Weights of a small CTC audio transcriber: 60.2 epochs.
Rows from block 5 of a small CTC audio transcriber, named by matrix and row number. Rows with one number belong to one channel. Each number is 200 + 30 x the weight over its row's rms, rounded and kept within 0 to 999. All counts start at 0.
After each channel's rows are labels from the 100 clips, of 14976, where the channel reaches its highest value: "strongest on" is what is common among them. Only what is clearly more common there than usual is listed. The data: read English sentences (LibriTTS-R).
# convs0: first width-9 conv (model.blocks.5.convs.0.weight, 288x288x9, each kernel summed), inputs 96-191
# convs1: second width-9 conv (model.blocks.5.convs.1.weight, 288x288x9, transposed, each kernel summed), outputs 96-191

convs0.46,170,171,233,203,220,221,226,207,192,177,130,198,255,197,170,167,182,189,174,210,231,177,166,223,217,162,223,239,217,221,174,159,190,159,239,213,165,200,204,192,215,218,144,158,241,168,187,214,231,199,211,171,196,208,222,150,218,157,203,190,179,225,237,229,179,228,203,196,195,163,146,177,198,193,175,173,252,159,210,214,232,195,178,214,298,149,226,262,224,219,189,209,240,185,224,190
convs1.46,197,201,227,186,233,201,174,237,217,199,152,264,211,224,228,187,238,218,213,179,206,223,176,225,232,218,179,230,139,171,234,192,186,250,253,220,195,256,186,237,243,193,201,205,195,194,213,271,183,236,221,217,226,173,219,209,213,231,216,201,206,181,249,226,227,225,198,212,181,237,164,175,199,184,247,213,212,204,201,183,202,185,225,166,159,193,164,191,203,186,204,222,240,190,203,253
strongest on: the word "of"

convs0.244,159,206,181,214,224,219,270,213,188,207,202,163,243,213,242,214,228,217,190,162,199,184,198,150,172,222,182,155,207,223,209,228,155,173,190,208,180,160,183,173,201,205,159,342,225,155,197,195,176,158,240,234,192,193,225,252,203,167,208,203,225,215,203,207,226,235,226,199,187,167,182,172,181,189,205,204,149,164,223,132,213,158,241,204,216,158,205,238,189,134,188,250,181,226,155,186
convs1.244,210,159,180,202,180,158,178,180,181,260,194,195,168,189,176,162,197,202,161,187,254,192,174,128,174,169,207,170,133,236,176,180,212,180,150,234,226,190,152,170,238,207,168,134,196,121,183,180,190,283,239,189,180,188,154,241,187,241,186,197,203,146,139,185,177,145,201,197,132,166,201,199,184,211,184,247,175,235,199,214,206,196,150,176,146,194,157,208,225,222,233,212,179,149,182,179
strongest on: the word "the"; the word "in"

convs0.29,210,187,254,198,267,173,257,166,213,200,157,195,261,215,140,134,157,148,207,258,156,218,165,148,176,225,103,172,202,202,183,207,150,271,222,264,155,246,191,207,225,231,165,193,173,217,201,164,152,197,140,245,129,231,188,171,209,136,168,203,194,214,205,195,165,202,218,176,220,164,240,174,197,234,161,179,197,207,154,174,184,197,196,238,189,153,187,133,198,180,207,168,225,236,194,209
convs1.29,246,254,166,195,183,201,201,163,210,167,217,230,171,188,198,146,215,172,221,142,204,224,169,194,212,232,177,211,197,219,202,228,192,212,247,198,180,140,169,161,193,183,203,185,171,183,185,227,268,194,254,125,224,165,206,194,201,208,196,148,233,207,177,189,175,189,239,201,214,162,206,212,171,196,211,210,159,214,159,167,228,240,157,233,196,219,203,184,186,194,182,160,215,147,188,178
strongest on: the word "was"

convs0.210,186,227,159,195,244,228,192,178,230,161,205,209,215,213,235,218,151,157,159,190,161,198,172,213,194,134,228,201,217,148,141,194,171,208,140,143,235,152,177,212,198,208,193,245,220,208,241,188,172,221,177,201,175,255,180,200,228,186,178,234,170,154,200,224,208,204,228,212,180,183,159,194,211,196,229,150,213,176,133,155,205,194,217,178,186,134,201,182,169,172,185,212,185,234,171,163
convs1.210,225,199,210,185,205,201,166,187,168,186,184,220,192,149,160,125,144,242,177,240,196,215,269,157,203,183,181,178,174,183,157,207,212,192,194,204,215,149,136,235,140,198,158,177,226,213,168,181,212,230,250,84,206,185,174,147,169,239,199,210,226,219,197,185,152,204,180,213,107,227,205,169,162,256,198,233,143,192,245,228,153,215,209,178,205,119,159,171,126,169,178,218,195,187,222,187
strongest on: the word "with"

convs0.191,224,219,181,222,246,229,236,196,209,185,189,230,220,158,196,159,183,196,209,224,129,181,183,175,139,232,219,176,215,190,287,205,219,193,215,87,147,177,256,153,192,206,224,218,181,213,175,172,172,207,225,221,230,211,260,221,194,166,227,206,232,205,193,213,235,170,230,160,152,162,189,223,151,223,236,252,205,204,240,200,197,227,139,228,184,184,196,188,192,191,194,239,137,199,196,159
convs1.191,279,182,266,182,214,231,188,192,262,195,193,161,194,172,191,209,243,185,249,257,202,190,159,220,191,225,178,213,241,186,181,220,204,225,238,157,218,137,186,148,247,232,220,195,166,191,207,184,194,239,205,153,154,207,166,168,114,217,153,223,192,197,173,226,207,208,202,211,177,194,183,178,212,213,121,159,217,195,171,198,214,211,162,212,244,187,133,159,222,194,195,169,105,203,148,201
strongest on: the word "with"

convs0.139,211,228,189,194,200,209,168,146,171,211,187,195,205,187,219,252,181,174,218,242,168,221,212,256,168,176,217,148,213,197,221,183,157,203,236,242,167,192,161,189,157,203,231,220,199,213,188,141,214,165,219,201,202,136,188,217,160,200,209,208,184,163,172,187,228,171,184,184,182,229,163,176,261,239,221,210,250,158,220,185,226,226,167,233,163,140,195,184,175,210,226,224,256,202,208,155
convs1.139,209,134,180,198,171,186,125,204,205,178,246,206,179,125,249,140,241,164,187,204,242,197,182,196,176,175,236,226,268,274,181,177,211,175,203,228,209,241,203,245,152,218,182,190,234,180,226,172,163,238,140,182,175,229,175,224,211,205,172,197,231,172,167,169,127,210,187,166,220,230,218,198,229,170,168,220,133,230,219,127,172,207,186,208,166,178,228,164,178,181,207,227,243,172,144,184
strongest on: the word "with"

convs0.267,257,232,163,216,155,223,155,189,186,227,184,204,182,156,189,244,235,194,218,176,163,293,237,226,209,209,229,206,187,215,202,131,221,259,202,145,184,182,163,218,166,145,261,204,182,228,241,212,178,175,181,203,173,188,201,224,159,180,215,192,243,214,192,192,191,227,215,158,204,226,187,223,201,165,188,182,206,216,206,156,200,197,232,189,201,177,212,190,219,205,183,227,181,203,203,176
convs1.267,143,220,226,220,150,183,222,201,229,221,198,193,211,217,176,232,163,123,162,199,221,181,194,94,172,186,193,214,228,174,224,167,156,171,245,224,216,198,186,241,142,137,195,201,214,231,216,199,235,205,184,202,212,201,153,176,169,232,256,187,166,164,241,186,215,206,174,205,168,203,204,192,193,186,210,196,194,176,202,167,215,144,249,195,146,128,142,211,182,220,220,211,170,279,187,156
strongest on: the word "you"; the word "we"

convs0.118,204,206,219,178,201,166,241,152,132,179,204,189,226,198,196,176,205,225,191,258,87,189,193,251,221,209,202,213,213,173,223,133,206,197,217,167,211,162,192,221,153,166,184,208,176,182,205,175,200,194,222,172,210,152,157,166,203,162,218,162,240,153,182,225,240,209,179,155,253,245,185,217,180,241,172,220,252,195,204,282,204,232,196,205,224,170,204,191,175,216,245,162,205,196,174,185
convs1.118,195,206,149,206,283,228,200,224,254,189,173,220,226,206,204,158,219,182,147,209,166,201,204,192,190,207,217,195,215,207,173,250,205,226,202,156,186,248,231,157,248,240,180,160,198,210,172,173,227,201,248,236,188,228,172,226,210,203,228,233,170,157,299,166,180,195,209,213,239,230,170,167,199,226,194,199,262,141,253,242,157,227,173,179,209,237,190,175,185,220,252,178,240,155,215,208
strongest on: the word "of"

convs0.151,173,196,249,174,163,210,183,171,221,233,226,209,143,212,207,218,204,219,220,236,148,220,162,213,230,203,171,238,213,193,232,197,209,183,197,187,219,182,194,209,219,201,178,155,185,221,159,199,198,189,214,195,197,241,199,168,205,187,183,172,206,218,200,184,188,208,182,269,219,198,177,174,183,202,164,200,238,177,257,165,190,159,142,158,194,181,166,228,195,205,198,186,164,189,181,206
convs1.151,177,187,179,221,158,195,202,245,222,158,170,194,212,206,203,144,158,203,139,176,101,227,183,194,132,165,136,183,204,190,176,283,150,209,180,199,226,180,211,178,220,169,209,237,170,180,203,193,191,223,136,161,198,174,206,207,193,204,164,224,205,183,201,191,193,182,229,172,160,177,199,222,183,227,182,197,168,188,224,187,174,261,187,175,261,206,179,211,167,241,230,190,191,197,199,209
strongest on: the word "of"

convs0.91,177,188,151,171,196,153,187,196,138,199,234,198,220,191,178,239,214,175,208,163,194,208,214,241,179,181,215,207,162,188,125,218,170,184,188,255,148,230,214,179,147,140,183,244,215,213,180,171,159,172,215,180,181,208,192,227,199,212,162,233,187,180,222,216,183,210,230,157,162,207,194,244,188,186,179,181,229,149,183,200,181,221,189,210,126,161,222,159,155,161,191,188,182,206,207,223
convs1.91,212,201,204,234,231,188,169,228,206,183,196,227,210,184,210,178,198,254,192,201,212,191,228,138,209,199,240,217,204,170,145,152,245,140,232,182,263,189,164,263,112,193,182,236,179,216,223,182,197,230,261,122,206,216,186,147,186,192,219,166,233,231,174,195,256,199,166,228,184,243,178,174,198,163,177,174,221,213,276,185,147,180,238,210,155,163,203,189,195,211,192,184,165,191,178,185
strongest on: the word "the"

convs0.194,186,199,160,199,185,198,167,235,208,195,190,202,167,224,239,236,175,199,193,175,146,208,164,235,213,166,237,180,173,232,161,219,144,187,181,242,187,201,133,144,183,197,193,124,173,192,145,245,171,182,222,208,123,210,204,185,196,190,197,218,228,200,161,218,202,205,195,181,186,235,211,150,206,214,234,200,212,199,200,185,166,181,170,206,186,172,196,195,182,167,217,227,173,182,213,206
convs1.194,190,230,207,200,176,154,152,155,140,147,154,121,180,186,232,205,165,212,143,178,129,182,247,179,153,178,179,216,186,205,188,172,149,211,202,147,170,145,193,164,202,172,206,185,173,164,178,167,179,209,183,165,180,173,231,198,214,212,178,173,174,211,192,184,197,172,180,194,197,171,192,187,175,174,139,186,189,204,203,217,172,151,196,191,187,185,151,165,245,178,222,121,195,162,220,191
strongest on: the word "with"

convs0.41,165,182,168,175,231,183,191,226,218,141,170,205,182,208,190,182,274,183,236,155,167,247,229,129,193,216,194,312,144,194,202,249,189,194,205,228,209,200,248,197,166,198,230,180,186,210,230,183,203,133,238,175,182,187,198,223,168,162,177,219,215,221,140,206,194,191,246,231,184,160,181,204,223,184,208,211,196,237,164,200,229,231,211,192,180,196,241,185,239,168,226,214,158,192,185,177
convs1.41,207,187,198,193,204,167,178,168,216,188,149,188,213,164,218,198,230,171,207,204,186,217,170,123,192,193,204,213,250,220,245,191,203,189,180,189,189,183,210,223,214,146,179,210,193,197,226,192,221,241,169,153,196,182,223,153,154,207,222,125,161,198,162,211,197,244,179,225,160,154,202,156,200,212,189,186,200,193,217,224,192,148,229,208,172,220,202,173,213,214,210,157,215,233,209,187
strongest on: the word "you"

convs0.16,199,198,215,177,191,245,222,194,220,220,144,174,279,243,196,219,196,198,195,179,149,210,212,170,172,226,250,213,165,217,193,231,212,202,190,181,191,187,164,196,175,237,151,221,236,198,202,228,239,175,213,192,208,203,178,133,192,177,216,266,231,180,230,262,206,245,175,183,198,191,150,192,194,178,147,222,214,219,170,203,231,222,149,241,259,184,230,207,200,178,190,255,179,226,202,197
convs1.16,222,210,195,224,228,203,209,210,158,215,163,249,202,207,183,189,192,161,193,234,153,181,154,179,151,237,165,196,189,175,226,146,148,191,194,233,244,229,152,178,252,191,173,172,174,210,226,198,194,200,188,219,194,194,168,188,187,222,197,215,142,179,210,134,223,233,161,241,222,212,124,162,193,188,261,187,189,195,179,241,226,209,179,184,191,207,177,197,175,190,199,187,175,217,157,239
strongest on: the word "was"; the word "not"

convs0.248,210,176,166,189,201,212,229,174,180,174,176,284,105,188,188,212,223,219,204,234,142,178,223,201,187,170,247,212,217,217,215,201,186,197,158,260,212,246,199,164,244,183,212,209,161,202,157,144,182,174,196,147,232,231,221,222,203,160,187,199,255,185,141,189,263,226,224,212,207,152,192,236,194,190,195,199,173,241,232,160,169,212,166,211,207,181,201,231,243,213,215,178,251,165,207,191
convs1.248,167,208,141,222,178,201,192,159,229,246,199,175,227,212,171,216,231,177,189,221,178,170,195,169,199,245,229,177,205,150,160,154,173,181,193,205,207,133,253,222,213,218,167,201,177,219,205,152,187,195,228,236,203,199,200,155,194,239,186,160,208,192,174,199,176,163,148,220,167,200,209,218,197,258,213,181,121,176,221,234,262,192,168,216,189,205,182,197,200,221,194,192,226,192,208,156
strongest on: text has "woman"

convs0.200,206,194,109,187,259,183,198,118,156,216,154,148,251,187,170,149,196,218,141,227,155,223,144,296,188,197,157,177,160,174,212,238,183,206,151,186,202,169,213,189,261,219,151,212,198,149,194,177,237,175,208,220,241,182,199,208,210,129,193,148,218,218,173,154,216,220,208,213,192,236,192,219,232,169,140,209,186,205,200,169,218,202,199,171,167,226,208,190,230,175,150,202,196,192,207,208
convs1.200,212,205,196,186,180,181,178,177,213,244,233,162,149,213,207,169,155,231,206,192,153,150,213,155,208,159,174,214,224,211,188,188,220,208,241,216,229,186,196,174,218,245,172,168,164,186,157,220,176,194,187,203,172,285,199,204,179,208,176,253,174,203,197,161,161,231,203,190,207,166,215,195,191,210,131,174,170,207,229,160,173,144,189,153,156,197,200,208,207,188,152,214,215,177,220,222
strongest on: the word "was"