From a checkpoint of a small CTC audio transcriber.
Model: log mel input, arch tc_resnet, norm batchnorm, activation silu, depths [2, 2, 2, 2], widths [128, 192, 288, 432].
Training: 14700 steps, batches of 64.
Rows from block 2, named by matrix and row number. Rows with one number belong to one channel. Each number is 500 + 25 x the weight over the matrix's rms, rounded and kept within 0 to 999. All counts start at 0. Numbers have three digits each.
# convs0: first width-9 conv (model.blocks.2.convs.0.weight, 192x128x9), inputs 70-79, a 9 kernel for each
# convs1: second width-9 conv (model.blocks.2.convs.1.weight, 192x192x9, transposed), outputs 70-79, a 9 kernel for each
convs0.27:504508484499504512511495488483482479474462514503508500533482469470513501509499492508500496506494498491497490494526495465474498479482515515508496528533524503501479514504499498522509494465465456430464659473377505500506501485489493478485478488510481489489475478496487489527
convs0.28:519538533468473500502489503500486450524514503509501495483495496472507505498504528511514498502489494492498498474484489488504489524524509484477493512470471527494505515475496465473511506520513459522488459466500480562534514545556569520489497504490486496517540510517490500539
convs0.29:508484461466500497481492510483507522489508495493516500500481499505532526504464496518517523499493502515503498492519511514480501530490500476483515493478503513481501486479502464469500510508526533516542465483501504493516501517505511499494527500447507531506444494466521511510
convs0.30:507483468483519523509516515507499486482525514517523505482512486507532523520531511501487482497484492502485470518505472462508475499494476500516482483462496521507505531495471495504505535528517518514551517511498470490511502524500459475488523475495503527532499492487522536486
convs0.31:497492480495519523495484501471481507519535504489496528475504519500492481458499518485492490495521524529521505510466454492485479471492456519495514497503502475494492495501511481504495468493488508482503508555480475565517490511505513538519485507479499459506510517508508517517
convs0.32:497523506481504514508508506498469462502506506505509507509491501492488548513481490482480485478489502511507497549457460486532468493496485497508534523501515518507514500469518495479493498491510461506534499496508523497471520445392499735509434514551496493531515492511522500506
convs0.33:488482491526489473495499499498492497505508497508503481479487490501466493519510501504521518527499496503500503509521483473510507527518504491484504510537495491487474507491492481481516499510528466476502522533513497490489501496459476478514544501521518517499476533494505501504
convs0.34:483490508557547537520513482506515504485481480486500521482489466511567520498523509505505497505507490500498503516504538459503504508536512536497482505488494525518498503481492505487466506516516505510465471499493481501505498493506499515499522545474467528538420494490478502500
convs0.35:485499490490518515492495479511494481468480543493507506477479496500478487489506475514503504488498505484478494503482506484471548485521502506512500487505488490481501504516496505520501463506502477482487533537472461480490470493526498455502488549474469550491505485515468504523
convs0.36:501484490510510490475469494514489483500509504502504511492484487488505449491475470521503497475508502495508511483468518505512546476480521521498515496496449499536499503475495473436442478482492512505473502536555466509546551495478485510538493513516532487502541500519403524545
convs0.37:496490517505516540531510488491469483494467457507502529491500482473483588527480490489486493487489503512504506465524470526506444499501516474505484494484504497501463499514503504488552502487503483494489458485549509497512478508486509530557501499487526482538533449436537536498
convs0.38:482487469507529528489468483503509520507502500532502504505507500525501481464490511493503509499526505496492506485511516521496514513525506480496519463495487507507522474490509498497500506499509543497532474643417372483509496514523493461458508507482512505516503483489511529510
convs0.39:499533534518514508486497524491506493500520575549498509526499489475499488446485486508510493500500495511501484475515471514513487556464482481497517540490482518507511493491517525491482519492521535561606423452518460489498495511506532511515551493445516471479511465527478533482
convs0.40:503478446484497499492486489518509512485536508499505501494486468528495470512501503492505493509510515501498527489507535497508498511504487504513530507508527548516516446504505468468483498501509483466444503477483495491530526448596550442478557523527487475487540503518495520498
convs0.41:521499515504498502485473465522503508527514494501530519507511453455472496490508510509505497492498498500497498504499501519512461498516534528524472499513549510492455541521479486522515515472491465499496501476475544544510500581528445447459483500485494479524475503501505475524
convs0.42:481470505525539510489517479494510509501500494529538505521504470546529477516481506498484489501499504503505516495483519478511515467491499489499502506493510505505501525518490510507486488483498498493517529511659443441509506506495493477495514471474493502511508516521510493475
convs0.43:476495501494487513500504494465485491501509494502510497490485494505495501510505506495484476494494520524536524510488482477472517506457495500516517498471486491520508529539490480466548493482465498501494518469479493549539509521486474475475501485521495495516518502494480468477
convs0.44:528512497506506485500506508482483493522498504509506513522492492488502475475546514511496494493488488506517500509493521510491495470538509506495511523501510487538513485477499529519498487497504490519507490485523538477458514492487429414421489615530460495490499498523487494540
convs0.45:488491506490499478483510503497502515492509515497506490517490462486501494504503471501498502514498506505493503481505516512531493497495502482449487512492474497504516507503461490487493508506528489519497469461408458496499440502550551519479560509469517515470488500486472493503
convs0.46:472477518534504486475474500455478485493485474495496494501487512511505503496464462485482489493505508516507500500500479538476503512533536512485490504527515547521529488489499521503509486497521505481479467516514492510498483504531502438487534519492454512506543504519478486524
convs0.47:507492471484510510514499501507486500472476490497505518505491509463472520524479488517482483479493498488495499501488538432506520477477516517520513479508500522515496512484471466512544504509504518500476469517525465478469525525530481466493500477467496521528501454496469509528
convs0.48:507499497499500497490482482509519502494492474488517499505520498507510506453492476504512523491493486498484492511520519467550493498472538494489488499481484514531500533507529475480533508511508491469504554500495568502497525478502463507520514456505516531530480531483495482486
convs0.49:522510479475480463465492514498500497513515518502511536489512508494507481477508526463499501510512509514525526499509517480516457487488501468484479494490521483533515494476485477535506505533527501504522546517500463456483474483471496559503498538546480529460526464475503521503
convs0.50:516506479443455537508520505497505502470480472503514515532506474464476522523515504478505531508500489509498514509492476473525474517549480478497490538488472471477481497496495519463472491483486462479501511478521521460502510502490486481496517499494530477472515494502503490486
convs0.51:502495495497532511500500502508490473495509483487495491502453483452537498518483470499496502488517522504500499480518528513495507534532492508486523449529516537482488485527516480541490512516507496511476493470498495503496496460442462536518552503457511502471491427528477499514
convs0.52:497490492477469455481506512522503510502497518497478497526511478474472482436501510503508495498486499515511517518498527526468509474531523496503490527522486521514485481489502509462471504510466491506494505486559492501521497507525493466482483572521495500463508452539507513509
convs0.53:508500508490474501513488493503506510479493490504490499510499483486521494486501529491495495470493501493496488471496490499521462468524515500475499483488472533484501521495498497497492502516492518516498489510591557454518500498465427498520502478510476512452540529453519468532
convs0.54:504482501526503505506492496499515515515517511502498492476517565527499511496497511519494486495486490495497495481505504468509473497489510510470466486492505513494500494430422476504514493503511474512545557497497488521496487499490456461476489512534511515537538453508477490494
convs0.55:488474480493489502504503536477506497507501467485471496498464469481477507467506538491492494480509489479460505511486525467506459536516514490509540464530502544461487520540499475518530487468498474464515494523475498518506474471489471510517507469491515461546436537504492511478
convs0.56:489482477503510506505508500517502489524493464488502518483449510471471484492479500522515492489488477496507520496507465559473503526510496464493495483486478522488482518472494495488488511508526497514499503550489490498520521513471492479483506518493475439495556509439521519510
convs0.57:505501503497502516490489526514505494498507459465487488497497531492451477490473511504490483494496470507501482505519507522513489435513466495522492510517492502523514490492507499516472504531498511528508479490513528499500539545498510511486488506514499502515452507505491539487
convs0.58:538523485466493529506503518512518523509478492510497493501513482458552573494495512505515487481489515500508516516482524502570475517507527492508491460482499466472479478506493475484471465483507510490499506472522485454472518499515468485467532483492460505483508498477484413472
convs0.59:481523531500475498506491491522499461485504507496505501476533554509493525535509507510507514503486495498501483510482510499491481500479524474506490505497517524489502505497485510489537523518494497450484505463484515530503509539510477487515511513527542465538517490500474505488
convs0.60:504497508507483491499498502511534509502515529532515533479484495467499487459473494486489503502502487494493480506488485461481487519538485500496492497517511508508518533500511508503507514513477524526510506548432477546499467519527484595572470513510466511505520488510540490486
convs1.27:523505521566467421473503488490504526521472449509520495448486509528481464469498497505506511477517677536477486487460501523519504520519519438483504516543489482515502513482493509528519507492514486491476488522485474477457506466475423479496449498527457475512491478439530519490
convs1.28:539510491483480511532538487532517491496492507528485505478494513533534477508513488506518519504515493482466470525490523510499504481512537452490509527533513495524545498493508481520467452522492536512476511499493480504517520523522506514482516514509494506508469529465497562470
convs1.29:505485524487480503483501520485508482516506482497493476496496499464480524523497507510490505496464508546542503525488488482510490491508519482512504493466491503500509530531488490472481498481510506530467458537513499507497487501512493485514532523487508518527486515460507518509
convs1.30:503516492493504487497494473527493520525518487492489526483547549499494461473482487506472489495496510507519500520527519494516513520499515492506493502500475521464447473488490483500500471480505524486505499491497481475498521484457451466471469453470502505512522508455488474526
convs1.31:499507496466494501483488477512481472468500560505487496477460461468468478495506488536531522534526489490487500487498515508519495489490496524535487481485507506510499483457482496471454483499507504557563508514490503479499466472466481488476466467486479465502493518540490513499
convs1.32:494474463477513480470483472519532513506466504496510458485478455518479480438473501504471523559512489501482452492479484475429429590606545482492505526487504485502499482493482517489498459500493488517514511516520457502526529499491506508496492477502485509497497499493482492497
convs1.33:463465521489471471484507502500535453457536503542515479525528466442480518511475548524493488507513493517478482478503472491547489487479472496511525472476491457422462514525478495482556557496558485513505513513498507533571493465489455455525553501458484486534526535545509503507
convs1.34:503532521500481513509485504442450447511502476473507520481496448476574514507493517501461477474485508526516503518523496473464472474471498494484469492506521555507499488499493501503485488518514481495487464474490515492490496506501530543493488520504506485477469512490492478500
convs1.35:445524572513490517515467516464499466496494521465490477499519450493529455502544521502466475467504510519514484487515525506485502499503469444508507522540528487462440514562494529501496528504493486493466477530541505515490538538548520480507558498485513505507461525535518489514
convs1.36:519502468525531477498478491492497459465522495529505468509544539518521492528538514525491512543520500534529519514514524454469523507521521514488556498506507479522488541523492527532533535515514496533567529524483492502498547501500495496505529541519502537450478468484510484488
convs1.37:482474463462500526509486474496522503455482517487491507467476505562487480488504529517497506505485492497485465545504501511489486474519517469474468497506486455470485527531534494512525455452485477488523541486481495504512536471503505510521479477513506487546493470489499492482
convs1.38:466497601479458479491529534472501545505478499513465512503505541457508490531491533466463449484614529502525522498496514473519523545499531515530505537512490505496459547527515551516525499491512498487466491481479491518503536532444434462463516560498504518518504526526486519493
convs1.39:484490485506511523499484504514480510498481480512509478474496464465449491476508506522490465482458501508506533497551514473530490478498501507516490518554461452452477480446486499545472472460475497476502499472504484535511479475487509500496497524518497474542447509462539475526
convs1.40:517527557512497485471489493487500474487477508490475516440480488454520549460500571542516517474508533488446495492460463468455447436486620512524482487549549511518503497518503509517497524448470494491488549538489505532492505449439498525486500484481481505481486483582459468486
convs1.41:505508518539508520557546503497518501506481475499503508474516531510488552512479458509530539498507516503510468504519517484482491489467451510483492528531529512481498513487467527519496519487481521510517471478546500485486506488506501520498489473477462452480512489493493465488
convs1.42:501597510473452474499501517508523500560493476533485506521506509462503529528498510519509480572613578510534542486507499478514516511506499465505523502519523523483473508540527509522480504528489487467505522502510487523487521492484496491493500508483519490502550449497490480497
convs1.43:503515504494508523488503504516510528502477464538504479478491517542496494521507537480499505495520529511508484495469496481498542495509475495498479506534502516528513537529513516481489498487495487524530547547505487489480524523510563506529472482425474500463464468501518484476
convs1.44:454479484518508478501504511478478512467476482511531513463497506488477509496490500496522532472464491494499514484479441485526540495503528517479504491497487492474482478471522491491478517500490535511516463481471499527492492515507491430492494527519502514526440544507554498462
convs1.45:493522520479463492498497517495519512487526502450488522498477502489477461509492564522571544499469484489505482516489487498460461474480522518491512519510494545518500470491477479508505459530516495478471512531528470496518537508534489499551493477474495502522512490487503446459
convs1.46:518480483477455464468490547502493486496482434450485459486481471494534509477498504505520507516498484499521512474520493484480481510486487494519485481489495500507504547509546504495530547536526518531497465509522508501484520470476496495496483501500459484468552504493514495532
convs1.47:533533511506545538485488528519465487524525498492528486473494497482472466500511480517497527507500465484504512488496473485490470523508464503507511543542539471494533497473482512487486484477492499431443453495521525508488515499492508522515494497516500469505500479524494497471
convs1.48:521501484500505520499520511454503440435528512474501486465541491532489507494466503541504529495471519531473457475490494489493514499522510487525519512512457521514502511496517498498492466485510521488496510493495521531494520510464467485508509504529500491514449500514477496477
convs1.49:526497484511515512516511484480479493483478481463480481480466484480459508481495503482472485492501521535517528485483470493487509527507505486485520505528502501498481501535531471489480476503470445507499509491490470476491559521484452498510472471499532493522519481555504483501
convs1.50:508503521518494535520462491505522548484496530524479433468512492480479488504518493487530518498503504533515516500528492518538496479469520546521545526507502533454500535512521481504507542485507464510505529499522517547491447498474488484532521486468510512476482494503529504524
convs1.51:510520484504518503504480515527481514486506534479474492519514506458480452489506498531512508502483527529522522505493475506512452495521547527490495542470510469462465496524497483540538528534476522523496455554540525498487509474488486508548522509503500491472513480523491500522
convs1.52:492521531498508514509487506505505505514515514493519474537515476506448532543499490496494481496498499516523531550512499520520547515486475476481566515511479474550476529512513540523486489516554469477511509519544531494531492543499454441548513481491506519481523498495507461512
convs1.53:487479481467470496478533507489515472479501484482520506495518497490503508512502484519525514539523470497507506485479500497514532524487490543531529460510518516493524511471504466498525483507518514508528473506516529489524518544545524504470492510480466530482468601460466524457
convs1.54:519507509489456512524491465512546542518537558546538503513524519515491471482512525509499498495504508488457465494519518495502518528544508539506510489503527526492474501491508477517518475510492492506525526508464477483488524530504509501506509496509509491485485504488523531456
convs1.55:495563545487486486495473526518505486482512481486511505506537475467523497518474518535509504502501528497537525484519535538505517529486534524549525507514499494478464515499487462488524467515494511543506499517537518491499487492431492476507478454470438569479570486561514495515
convs1.56:497467500508506490491488499502508525501487456444465473495502538523478504525521478516475511505512471489505481508494496473474497488441463501504490502520544536506496507517501444507514502523495462476467482467501521475509465504495491491517504519516489515484493477531483507497
convs1.57:475463511511489485477525496506501523505482450487478516502507502483501557485500524505501501546508509499511506505492491543501526508460498482468469479521524542502487497489542483520499474534547489464509545525481535488513499547506507499479501537474505488558603450551547521470
convs1.58:489518498502476525506482474521493500518524493507541524499460474498499503533509532493490498527509481495512510465491480444484499540529488508482485495510500492509528489507471513558554453460485491492522479459501503533484515512517494467494506469499474517510533518523533500515
convs1.59:476485491495529510525481490534546521527520504505528512494461496500485481520482498511520519504517522510509494472513485497507507475508503499485504526464445491522541472483503483497498494493500479481502488463469525493474472517511481486487508491508472483455494485483539521497
convs1.60:495459503498473473466480463502510502467469486504502515535530491494506496516497510505521513465482529519516507498502488492469466475487493501493458470493498486488489486487483484481469485479473509515459491477473520479491551529548529510544560529553482513507485454479507488473